A small contrastive audio-text model, trained from scratch: waveform 16khz input, batches of 128.
Rows from block 2 of the audio encoder of a small contrastive audio-text model, named by matrix and row number. Each number is 500 + 50 x the weight over its row's rms, rounded and kept within 0 to 999. All counts start at 0. Numbers have three digits each.
Before each channel's rows are labels from the 100 clips, of 14976, where the channel reaches its highest value: "top examples" is what is common among them. Only what is clearly more common there than usual is listed. The data: short read English sentences (LibriTTS-R).
# c30: last pointwise conv (encoder.blocks.2.c3.0.weight, 320x320x1), inputs 160-319

top examples: the word "i"
c30.217:505499489521486459502501502476494573478436463408519560521480556497431464509559413436470485534521552483514501471469451592450519504588505394480506606424425507562587459470490551575451398518464466570452415495414510575493576531531452481544505442511487528486520489539594425427471395520409553450504601542500450464551484473490463541511476529552589550483458470479604487481508456440381481429477513389529422425567590483529419560491491490466541488543490474516531552524440476534506460544592475

top examples: the word "what"
c30.188:490571610586509408593478470445551492513499504621567438578534514443552422574506520569462484562450430482492460489555523414498509524601560591573564560503491560454486597529458539422489590514484480534515553554380477503439603400525564563499579506579456449451417522578554498524435447416498490509461494533455512452466513515413479380533484503505447438540499466522535548587459514504377526456483488520501446543383506501548511519625416532567573512499521552477485604611488509501502554504462498

top examples: the word "he"
c30.121:504418506464474434498467496546474507460610490512508488488544475511517516514504511414533584636494527483479581420554610479562460498465542511480505394615505494498512480526494533481456459552497498487469514526484515508455449569430453495538519459439558433470537444444574459569555482477483461568464715576520511557402413498485557525454558494454594472520489434595512518503542531513489449420607543517537531537565528524505473456562455370493488515539500476538456504505461403488504624508428505

top examples: the word "what"
c30.159:477454463473513538466425547557567474468509491580510526454521552475562517471533617513491584487500521470420519496483534525417504463436497444515462426504525489511522535502540442461485535542523501537464536487453427505501472434437527567444464442537563450405510516520474550488503496529536595502565583474652502550477487514460495577459506430415508514397373583501475462640463452497423582506521469430468515505434446399582472431483470427475431445489530481440458519517516475551479468487514572

top examples: the word "not"
c30.102:509371560458528563467493546487446495564405458550552530477438521428503445439490485510567494430438570414500488430443542567421554521527495403568677534485404520434450494525513504539626509464489545537528513559600558459494579538460582417533550561522466529503463523526442413490534515439490564510458501463496407561492509505456495578442511572477523493559483490490532633534442489485472444391532517473491473575415498596551446436558536521479583490496519476396509550463497495503575522469462518

top examples: text has "yes"
c30.14:524500516460510493482393532519435469490488446586486441524530443556451445474553476496569515466464453518493461480438429492499630500488513496486637485385481575451470437596430515488556453438594497520678591499514468406558560522435472528492621578662496436405537442515551522488584520485478506530516435496476424552526461444527386415561455461493421443453495518382426584524453549489536530514616558391490548477478464469454461450502519455485544528436552503531574436437461381466508441486418561

top examples: the word "you"
c30.173:487485468539503538551542539470438513546479445464537529578464479429522519465458462506553521457456492403630562465414524526479494469452555472540495487475479598491409512562468449445498545426455489537442422477609489536537470512569510483451520524526486446526502522449481435490494469423458597507548564453402505531526564509487514590485414449435600491408491494451592430400482566465515484462461460439482481595501474456482539465512567488467465467589422445456673560492447500444644462523550605

top examples: the word "what"
c30.130:604476451453490465528487513518503460453568528498498467542484477449450511507441502479464455555550447479484476553534560491416447534540487461563455469478484562496475445475429545454535630409540578546447512523495542557466482490485430562601423546547464455503510461497536386480436415506444545521567504469520444495444499493430444499458407490445493533517518561489457501491438500519470463431470439431510502597536504538429557537464483625632473484610566507587439480530490437480470409466435508

top examples: the word "what"
c30.238:502395488509579436447480493543453473559501424515468447645487455505470554474474546456446516407502574518510593623519553453469469527499474508428458565492545502517477400553501484474438472447461506524448488481477530544469467501464548512480458456503528488403478551438499527623519545524497480508461485507511543443548449478521462371531458506500470455478528474517423533611566451541519548481549418479488488427422551446514531409464466494577540530501617562456550492511473515581553506565488477

top examples: the word "not"
c30.236:537470400533512415463502494600497547536489488546535519623643467476449542470467544453497488498555466478649551506441446499445517559499443516478469463491499515425593431526437454526657502564472469525530421558497465550570490487507510457557455441458485379462482471478524509553462534438467516470448398478424544452507468523479531461479474476467444561456569445462477474583505447534448598540548438447442467542496463495544511477490574504507505439569465484423496489514460465394510508481503483

top examples: the word "no"; the word "know"
c30.301:530467533465486464470478494393471555547477474386520438448452442562450578618564523516511412498495481561460481484528499458520467628457485445531534518548565510397615568430544485509484451467443498480511474497549550539512541467464563490466447508508536421524561477510555448470457429442456486454531525456447525464395509435476418677501449555558488602435636466479417527521543581481384462461480469484534476508493482471521417487494478529555578472544494546436437586458480522512502526407534577

top examples: the word "was"
c30.34:560524479554463453593493522579460538485538453499453495485553537448488597473603485551471459544497472478485426481457501546499517559488502527554482532443518437479475604454610535468544502537454543409501453550415490490409555469415490516490509597524528499414469596489562530490472487564432504481492509511674506554588505471517445516425455577423381449569494507486526537441563454599499540566520536461477492476465544515562508486483534453476473540520559469575473502480478490480488418520468492

top examples: the word "it"; the word "was"
c30.203:542436402511484441446562516562601479446472542587420536513455491522531528498457442509529491507517573370500532412536520513550498538480446558549502482590505427477528396450514549562457436531527474517507530469570545526456558433513536438620607517574493565477503450519444458577452445530468471492489453511500487593495508493457521551466468417466529557549498464521656505536483471486449477477488451404540502509566461501472491455564534552515619507561524503510502461525503489473487543565457505

top examples: the word "was"; the word "is"
c30.47:515468423506480508391531560479503554591465484622511454529509454467456563545507485459468654444452531492457463473408471545478624483576469329456480541424559461575528521495427520503498519485462449553465623474504399401520499522494458432561517572601474466567517511514451646360511559473504546533470570584468491510406533477514510442470500544439538530535439418412483450450579566506530508497466501487415468574499476381458528478518442435475522522475512538418497546434509530399517472501425602

top examples: the word "what"
c30.204:482554478498489553447465460529449359549480523433436513424587500459465540502576474562608446405472464503522533472533555469452439570553425549556531540564454427468562435541513484477478439511438519567519492494472486571400557530493480469488498544432465437428492420549474447564543473459489483480530562576573522541481493515495460536543475418476467490499379561548453555426525455490526496525560524468558476521560468436542434467457567466552499475587438620446477542524556541547583574522565469

top examples: the word "she"
c30.263:530447571467557498511463427438483585433491551493509465497507492493531565571616547501468521484465447460456460467484422592508566486465541498499452447518549532497545527458537444480486467444412536356451447480450444491454529502486522511555532506454516397461560473523520507554509519445516597485522503573418615529486425539488559537637524425604566477539446560438529415517473418514469477425487528477475543476562388429486450493564508515520626535430493482505600475464451455548486521519442632

top examples: the word "said"
c30.248:498505474467488444436566520524548491456483547450491479479412391515534466567559569535477499433549440489439530536451473483451462552430491436490450552526477515463444439490446529422394426463476492578469510541564476491648438495432376549387494524560557467507453539560523423464498531498446482503532510558542531507504437460458496477521506473613449546476488495423500627424543434477509556498476599539483402531512484534479627489470537502482435464488589527489639502495530495506492484468480429

top examples: the word "not"
c30.293:422474485466509520426510559528543447514442560484571482565449559478539482543368471512539448533524603531503545468521455443594425530466489329480449515426448557576490441498439512410472470486394495539548518497508522505480591548538501454538518435587537488547509561522525463498537494500431517501469505464497486491507514528540499382427474576591443500531461533560520529507599431507576458583545600534540481526509596409500518498575455546495440443443451417585453461460470548539523598480460485

top examples: the word "was"
c30.313:540492511513435455424504490570596518537471555569558597458462507512530497542502447536511556447595583511623588521568540548489571506613481479472457504532412551386475397538423496485494500522501434503523459443519486503460489517527498446495514431538517449450484544561567510461576414528524543500469500539558472502463573508512505522507510516489493497530542477466551539575508449547527440436428516482552524489496430541624599512519609569427450493433529506505502589570475562423510469507603564

top examples: the word "you"
c30.270:465561499515534489459613441479521522526484527573549622508535520513576530491447494475564612557467521411467529510527545474517423466468592348438486554505483499490510507446570537543524480521476492422501569524439488493454490479601544437553470493471471489519376520488538399407590477531424446530477453567471569574442462452535437458463568447406567494536518444486557613470504587537457445518431520432598477493458578634475499472532550457486473518528492508500484500594562593480500509629493545

top examples: the word "it"
c30.36:499497469614535532638514536487508432487514446501522469513489617494475531440595489459530511536576512504563435469530499535557545445445438487390500461701471469496528366474484497471447487528530489462532432510531606544447423530523449508529436548498507475521529482496540559505520453481481498511497440561523487458493500542458497473559456570502410497543531486399522543619535504483527534533470545430500517472485602354500528498477650526567590472500495522489548564482509450384542492461528467

top examples: the word "is"
c30.145:449525443548491418476535478424511440456454635450503467571476542442526421511537547496483487450548516462465483553635474539417506467461432522532403503414492421461500507462589415588506503570520483502492470412509459518461506518548469489591376493664471593416568555496525530562516506540430501508466467571471467472461460547425537442477526450505491439477474498432490528591423437502469540504524664519524523510503514497447525442499448478591494571540483511526598500525399553428459573494507521

top examples: the word "to"; the word "be"
c30.32:514573519504510484529452585482489567511412537515535465486638523431517416539530466510604516534500499527576402510494509600449486514485419500494493550487490476499556573483459478492468463584473462508377464569474511539505525380464555513491441507448485533518484464543395519470480577472639508588520472510450577453472549541496462453502544464562525581468502468493449516557497492465541531560533544435498610556423459513462511539509481474468527487475474486556462475366593511497508518529465486

top examples: the word "is"; the word "it"; the word "was"
c30.277:509505491517553519464624469524511493506520524516471512456514493414488503544476485404477558490435511442469524559507456589503499534433459518465477505485536483508542450569508439435498459470518522648523577458465420473450512478502499583503520545584609478469482500526585567465486607430424404518546414429500444399527508486420439513668462518547529468519502415485576483500464530520540498526456489505527543483462445486527431583492485491488401478450590532428572498477489558533488517540553468

top examples: the word "i"
c30.152:497459578445504403493493528583547487529496468536499481511539508456506447561514448506511559511479499564441516487438475477483518490537609394567430457517545527429524491467452457516448518501481603514515486431507479441524546478500457416576504414357497495500470430450506475460526556489487525504496491550482551539514516482484482607532498464458440473504536435498481503480434542564499481421421477503495417592460494599409454568558547530445511435610541487492550462371433437421503557478513531

top examples: the word "don't"
c30.309:509505504527533446471463530507388524452445506477439505461472473520458444548557468491492545446461483600553516596613460523473497488511432446527431476432619484514487433538465428458441530502602563477477425494401438450500441498487501516465406531522458418556431542468544556457536476446544530418554429527529472440389449547528492475387394550442425521573519533363512443544548539665440487430487481459593540478475456469540513524528396487514557496519529514508541507450510440511450549423478454

top examples: the word "was"; the word "it"; the word "is"
c30.19:452558479586492510554623525464516493549469531512497557515520501499447521517524501442560544509440525565462421501422536550465450445461476589468574488521426465495559490620477513461392494435515434499520568501416572503563479504565480485495495536466517510447530492498468502447590541451535482550491509453418582557534462538466526563500558608455598461417556504584442543576537540551456552609440521508540480498533476550498558549596505519529507568471577480538626407423578557527527451454483408

top examples: the word "and"
c30.314:523427522457473508456498542525453502571494496494493557567472456490495517534500433492517465528513441486398534482607480483503487380442515542488442480508555517486489444629513480467490466398531615470490440451459461517469526495496519512467585429642400415491488459480498495496452488501461524540582490541529548580517410519501509476632567480443550474490515485490533454452574524496449421542529528461546533534526451518439529510531514499487499621530580451508494480473486527473427456483454529

top examples: the word "was"
c30.9:509520557460469475454541492455520520460511476485473421550488562441490533524551405498473406449410494596505570555515457510544487586492463472543475530472570484548514544401499499511631425468512490528475476454448515493449428543525486541580551517477460517527478498571574513389513469518463480481431519535490389451517485580446583525499430661540474497492501467546470494577463427518440471507555497478519517535431429569570481528556513514541530565429493528488526525412487553561518459418426537

top examples: the word "do"
c30.224:428441492532444528472490442542545530530476538513480492523427464435636551435534556471513484570513484474610519429547462484500544587475475489435531597535485546578443469548550497580484549452481540468482449515472462468431563447521498530486484484409488476590514477516471524518497495523436466524497507515484429520521418472557528558531471480481450497613378554485528512463493569458450455511561498394504522566497568420399496546513562447442628492524518454471512501539506453513512504475446457