Weights of a small contrastive audio-text model.
Data: trained on short read English sentences (LibriTTS-R), 76.2 epochs.
Rows from block 3 of the audio encoder of a small contrastive audio-text model, named by matrix and row number. Each number is 128 + 32 x the weight over its row's rms, rounded and kept within 0 to 255. All counts start at 0. Numbers have three digits each.
After each channel's rows are labels from the 100 clips, of 14976, where the channel reaches its highest value: "loudest band" is the band of the loudest frequency at the time of the peak. Only what is clearly more common there than usual is listed. The data: short read English sentences (LibriTTS-R). In brackets: how many of the 100, against the usual share in percent.
# c30: last pointwise conv (encoder.blocks.3.c3.0.weight, 320x320x1), inputs 0-106

c30.207:136082090127091152069111117082056149085136166135162052190149089127128179159103097121180186135170147169155126088136121195126106124123185135144149121165136152161124126112091087109094146111115126165170139075149147120150100144083117078113126174099120077113090083154133107145103187127149132174093090132096121108047123118151147
loudest band: 2000 to 4000 Hz (27 vs 2.2)

c30.51:105107088127138136104133104168088120148119157083104155155094107119154092139151093108096140157107171123129131100136108077125080148128129088100185097081168090165119171081081102111124113115132128108138134073125139099160058158188128147148102105152165176142176155121123111160165089154127135182100206149132152100174085128112097
loudest band: 250 to 500 Hz (29 vs 12)

c30.131:159133108156099094095171088088119115111139133104166158082108174116117172113078128142235120096098139152137151086110111108105142127105143125093056198163057079111205135141077129092110107150138152119173116108081160147165110191188151098115106165107059111131103115094053146140128081118147134132179172074106109103130159165092125
loudest band: 500 to 1000 Hz (66 vs 5.8)

c30.256:124172178127108120088132138131070153094080124143131091137079143121119086133135116152169116104085112067118146119129109146113101152093140131113163204090076097167112197119076108091163092131107140100118159139097112172111104098152114122153135146139073175115142165084164139146124059179068089125156110100110126107153126080117152
loudest band: 250 to 500 Hz (38 vs 12)

c30.26:090121138125150125115113109138095182132159116114087148091153168195081100115155152146157159110093182088226107107115172166107111091114160130126111106134145119071071130139165153146005117185122131138151156098167093102091117105069096141124109085187118157109147169127155103149157192133174113215140195210201111148157097162089122
loudest band: 1000 to 2000 Hz (25 vs 1.9)

c30.47:074158142096092094108114150144104133091158155150135138142057070149217137083123108125139131134132122100151103087094160114127162224116152125122070092133108115039105138108092095145116106103055137092105082145123087169169086168103099115103142163121113122129146127099201118149100119165114062095111091130101140118098139124164195
loudest band: 500 to 1000 Hz (39 vs 5.8)

c30.160:089066067163110113137140128176152131141187178098113135132124096128029121173113169145070146179111149128095131119167138120137175076161126107145097093152137137125099085171179124171134169138110067089115088126168138077135115138128098135096161129166134142120168120197200084112123102137140148135102116206095162142161096160149078
loudest band: 500 to 1000 Hz (40 vs 5.8)

c30.159:146121153129138089094109151106134086152112150103126148126157133131200088150193133087096120140059109126140141177090143107076101189157124112099057164158143131085113187138129121109079083134131120141108070120097105116101089101146142142092149094183168130131104123154136114132105187073101138182113121109119137086127179121104123
loudest band: 500 to 1000 Hz (30 vs 5.8)

c30.222:075153090071176143125159151156121141124133161113155145122123122160145112084157184099128131088114140068164091072117195137112129127092156108143151093145116188116130151146105150128110128213144138104102185149164119080102119108108112141096060134162091145146124135163081115091102089139144138128125102106074123175210210156141182
loudest band: 4000 to 8000 Hz (27 vs 4.7)

c30.284:106135095134132111084152161114174175139084110138123171154145175112134129125152087061104122195117114128126164105120178141086114134165168182101109106142155190111174144136148115175117121124134127093139210086124074145179142127120184172121152130135185062113146146120121186156135120149146168183141075115065142135158124107114171
loudest band: 250 to 500 Hz (46 vs 12)

c30.5:137095096044087133127131136162108168104143086155114089120114157124151116117061177129066149155032148091146126128120175147137125229132108135127154178116118075114106060110130219128161121107071084120126112090134115158134107170138182103128162122122096066150153124150050157120100141149110133148164142199089114103124119163142162
loudest band: 1000 to 2000 Hz (26 vs 1.9)

c30.231:085133105188143195162157129143080130107069118157147134149114144123115144108162068103118103137130101139133151215236178175041151054095054195075113102178102105092103138108164183095092121126140140139135132142155150143145106092141072133143097166078161125104083164126138136133128118095121153120103094111138147145133170121117157
loudest band: 2000 to 4000 Hz (43 vs 2.2)

c30.134:137102131125160097140117106119102120137110112091161231136144091043092108121207112124100159190117178166112150124110093101091083118115151130179111150140081100089062136073167049122108105091102139146086152123147120102124191064107148099106120167184105111153112097145079110115033130127124234061116099145104094125128119083130101
loudest band: 4000 to 8000 Hz (77 vs 4.7)

c30.65:156121158120148148115127102180139109120105073105134095210132150083098095063037185137166185097109141100125126116186086115145109032093141094083139117069122148200131117129076098140150129126069168145141090112113133091136117139185204135128110173156191082150089191127205152154075116100121108103106057131076120137100152129108088
loudest band: 500 to 1000 Hz (32 vs 5.8)

c30.257:154107137135155089100115118141126136092094092122141140140083152103130145110141142090148146118145196118155123208185064178151140186107133115119100108071167134123064114165176151104160143064093140092147097160111153187106124161044167142139092133164141163063157120102120178118115175081149119123172156108120166131149155118140095
loudest band: 2000 to 4000 Hz (32 vs 2.2)

c30.146:155115159109089150098138134186155139159112146117182143109095072061140147125105153111087136192110138093144075140109135097088141096184153123060113085108120085177133107181173156101142118139098157128134131137097149122135147108093174105140093146118104145084170111107127084130095165074168124190104136161161134120158074145158068
loudest band: 500 to 1000 Hz (34 vs 5.8); 250 to 500 Hz (30 vs 12)

c30.272:143072105142125140142123155126183124168145174124123104153136105048113110095120082100113142065137078112150133098090144172141113107132125139090117131114156129098164094116151163099078119127116126143106113097110087064121087165132216152104113173148114108129099111114126166083091061136094137099126090152172117137093180070153145
loudest band: 250 to 500 Hz (44 vs 12)

c30.211:076046117107110105147130085171131115164099114102085123129113133083119100122125148146133155138134077172101114126132129165136102077135141071057131084157096112031077111103143156131134133094056133113166074132126106107144089108087197120123124086139135105108172164158130129090072120112137150144106095144095155155166100133159127
loudest band: 250 to 500 Hz (42 vs 12)

c30.308:117139085134180139157132106101092116097138165103109127088095153084155067108127058133104168079118111096120214091130175089180136105153092124146129138166044138149132137173099152121094098091097125108123163194172128093162123131165131128086117146091155088175112107142142111166147131123161186161097134123128127163135169180131212
loudest band: 250 to 500 Hz (32 vs 12)

c30.31:159143159162033180112143164137089137102141154107090154139112148097162107138144087115146130140130124114115160160134105165116130129146169151123118149112128206141170145143143125151138128102160109133120156152115141133127064098126122164154127142082124149159127130107056081135105145176115110130113158097137128156161116135153072
loudest band: 500 to 1000 Hz (39 vs 5.8)

c30.180:151117156114193163127132086136162164067188055083118122123135180149189163091148067187113161178116185130180094099129111122151127169137099160135163163118115106166152143106112094109137121085128195129126166094082164162130090109133181123102118059138165142156189095070166164094095106149053203158109191088119129153146122096143172
loudest band: 2000 to 4000 Hz (47 vs 2.2)

c30.273:149179128103095210105122122113121155142120103077119084054108160152120164146120174105143144051131100123131169108088109149152124117154091136090084099129088129100162123117162115145119124152108153141147078097119196092185105052162142131163108160106062176099114103188194111109150117185175153151161106142135123140166136097133141
loudest band: 250 to 500 Hz (32 vs 12)

c30.46:074096109133115128112117209173127130125124119074091129180135169181190144129169137101153120082093124123131103159120135133147081170085123117109109110108125148123158159080202158102129182120118142109137155086145112185081132121166154146207086108138121127173136110132187117146077131100133105121117164081098137133103144137114132
loudest band: 500 to 1000 Hz (25 vs 5.8)

c30.18:086060107105115172142134161165136155138121129096126123212069139121146152122091106127105069161198093096155142161132148054189103155118148112115084118123114181188097158063104101109117117098138119131121122131129103124122135105121090107108148154197072070127119109162164142120150120104151056166149194134153194116129102095102123
loudest band: 500 to 1000 Hz (25 vs 5.8)

c30.81:121095169150085128099137088148131142096119115193131135133081097116104122118116121122104146131085109105147157147113127074149099082119111104114155144141105197144110144122119042103113098090121118156125204127140129165114072137133099117101153079089080084146133121160050201096169109087147100107199129144142114143119139205088160
loudest band: 250 to 500 Hz (30 vs 12)

c30.114:117128115164153122148140117118148070096114111059112156144074163152116148122117100101060110080104171170146138108120137098133103175080139135141130121088127159148152168088082138099136149136168097178160099138070144143087165157158216121177116116106118116082121140152124191146116182105043123180148106122141152190218104114159133
loudest band: 250 to 500 Hz (54 vs 12)

c30.203:107081128082087127121165152132141141121110135097097157189106162095076164141123154107118127088134144158162129128106148164085147165095119173139113170094100123145121151160164113129161127122106140163180139075178164111095131155208140153132135152128096152173195108118091127140166180090161096186098083118129083120149139066101147
loudest band: 4000 to 8000 Hz (65 vs 4.7)

c30.248:139096140142126092150115128110166117092149084095089102127038140126102107084172137085099138120219143095087151139075074147106114127159114130162093102132131107200118091139123077105139131138097173110128135117174110062208159112088144141180106154148130171136121126129126158074153116106092081171144125117114125130122177066083105
loudest band: 4000 to 8000 Hz (67 vs 4.7)

c30.154:182049109136142144116123081095099122123134120151160115151128113073087080161127137135085066145132082115076109119142157134117091119118147122114130131122081159115167077159163161141135115166088083096103116113112103107162102185120190104142136110138148092124115110105122098172159112095159169183080127174075097115110151119128154
loudest band: 250 to 500 Hz (37 vs 12); 500 to 1000 Hz (25 vs 5.8)

c30.123:106118157094127112107162155089122116089129234153135189095126196129155188114132186155109175105174162179133149141137111161092089110115105107163199154118138095146141067149099111144063138141097145176120108108165114181110139110134112078130139140119070142154145139164127151123147115137145142127129153082150132135141109074089155
loudest band: 2000 to 4000 Hz (41 vs 2.2); 4000 to 8000 Hz (26 vs 4.7)

c30.79:164132166087121069126126135151115108084124073096139129122151120115114154092048129087245143103139119180083083121141128147131126199158112136160129142136113162132131096125078120109087118109087136111139151160128142138122140190152118133096130133156105061133120125166223094102077113116169059100139120093116150147180112135120162
loudest band: 500 to 1000 Hz (35 vs 5.8)

c30.150:191051125070122104133079158092152137146163118132120152202126127123126162070120155104110168106110151097222142153122255149176184118109134107149041124118141099148111135103110153078125116111140139056088104159136138110108109094135156119114126196165164108200093151170099118145152136082129107115080104140073199097104229179167135
loudest band: 4000 to 8000 Hz (45 vs 4.7); 2000 to 4000 Hz (27 vs 2.2)

c30.144:107142122131130140114133137107131140139100139119056160136151154177101067128143123143158144254113200065123111177163095123084080164110147122150147116125158179127130173123123159151113109117116102136117096093104133127156135096100092122133096097100108120107119107200148140101093155089133149116133134076085122121108108157145164
loudest band: 500 to 1000 Hz (38 vs 5.8)

c30.100:109183142157086140089121131143159087134155143154125101126132143094076188095119100147102188138204160158122133195090078110146131123144114187222128102170142114127097086146161226138127101218150158104106125113148119146120160127084070076113153100146101168078108147136098135118072133112108121071118097152094164142122115063128143
loudest band: 2000 to 4000 Hz (42 vs 2.2)

c30.40:131049147138209130130111100113094101101186188153129089130132208154089097093114106135162128133131203110122100216164159157122177180097158161089166094191104187087108114142128096106132109202159166164147174127130093159073108146145082090083091148125106142120163174097113105140109138124082119120127140156147185141130147157146057
loudest band: 2000 to 4000 Hz (74 vs 2.2)

c30.115:113121090208163131046097132099146123102143164120155090140091147113088113199178096136107092129147121168171090136150135218109149075158119110127169093111167110110107160127113146117161146121150088118174058113085218086116142112112124110122068157098121166092125081132160167108134149125148108110142110136102143175126170132128114
loudest band: 250 to 500 Hz (47 vs 12)

c30.122:099163158103066144060132113154086136113119087222128154135080208092170064080069163144104243150082183124192151124089090132159044049141163115142168129208110129172127119090114113113067073225148156074173138150155131118114123181184111102135125153171175094139148173157146104117238104095117138179152116076157111130106133130109104
loudest band: 2000 to 4000 Hz (40 vs 2.2); 4000 to 8000 Hz (30 vs 4.7)

c30.38:101155177120148108174159141136106114169143175092109205157154099114114151110114109127133141157149173083148106106115154105096060109136101173203138108109106120109112135136098100188191139084180132124124109086108080086128159153140173137097139131144133126160119173151132131129119132123098088133123075084194089139158137206120140
loudest band: 4000 to 8000 Hz (33 vs 4.7)

c30.193:112102142144151124166163129159129159119114197060100139108158131156063136171062114140110088164111106085098163134063162091177085114143105083123104133063106138111163112135166111126114162062092081093113173192122147083114119102132113121105148133066134183126119104116070133136137110225210158122147092197161141117123128051131062
loudest band: 500 to 1000 Hz (34 vs 5.8)

c30.91:166151136090103141127123148119186176134115193122123120114126146090089087110146126091065110188161119125107171157098127127027125128169165151114096167116106088143112154126148106116126127100135150109099121147132210108191170095109181096132113098130130152087166116137186073092161141177074216077053062134196109062161131151136119
loudest band: 250 to 500 Hz (50 vs 12)

c30.34:140097084157199116095163192055086154080136140060147124119088077147109095119109105132141094134118154130138126133147129156081109132102135135168094149136137131082114140146152159133093102140166179069095165133077133146109102110103097132130072160135115109189113106139165156138096121118142150145112054133180118150128118143159139
loudest band: 250 to 500 Hz (71 vs 12)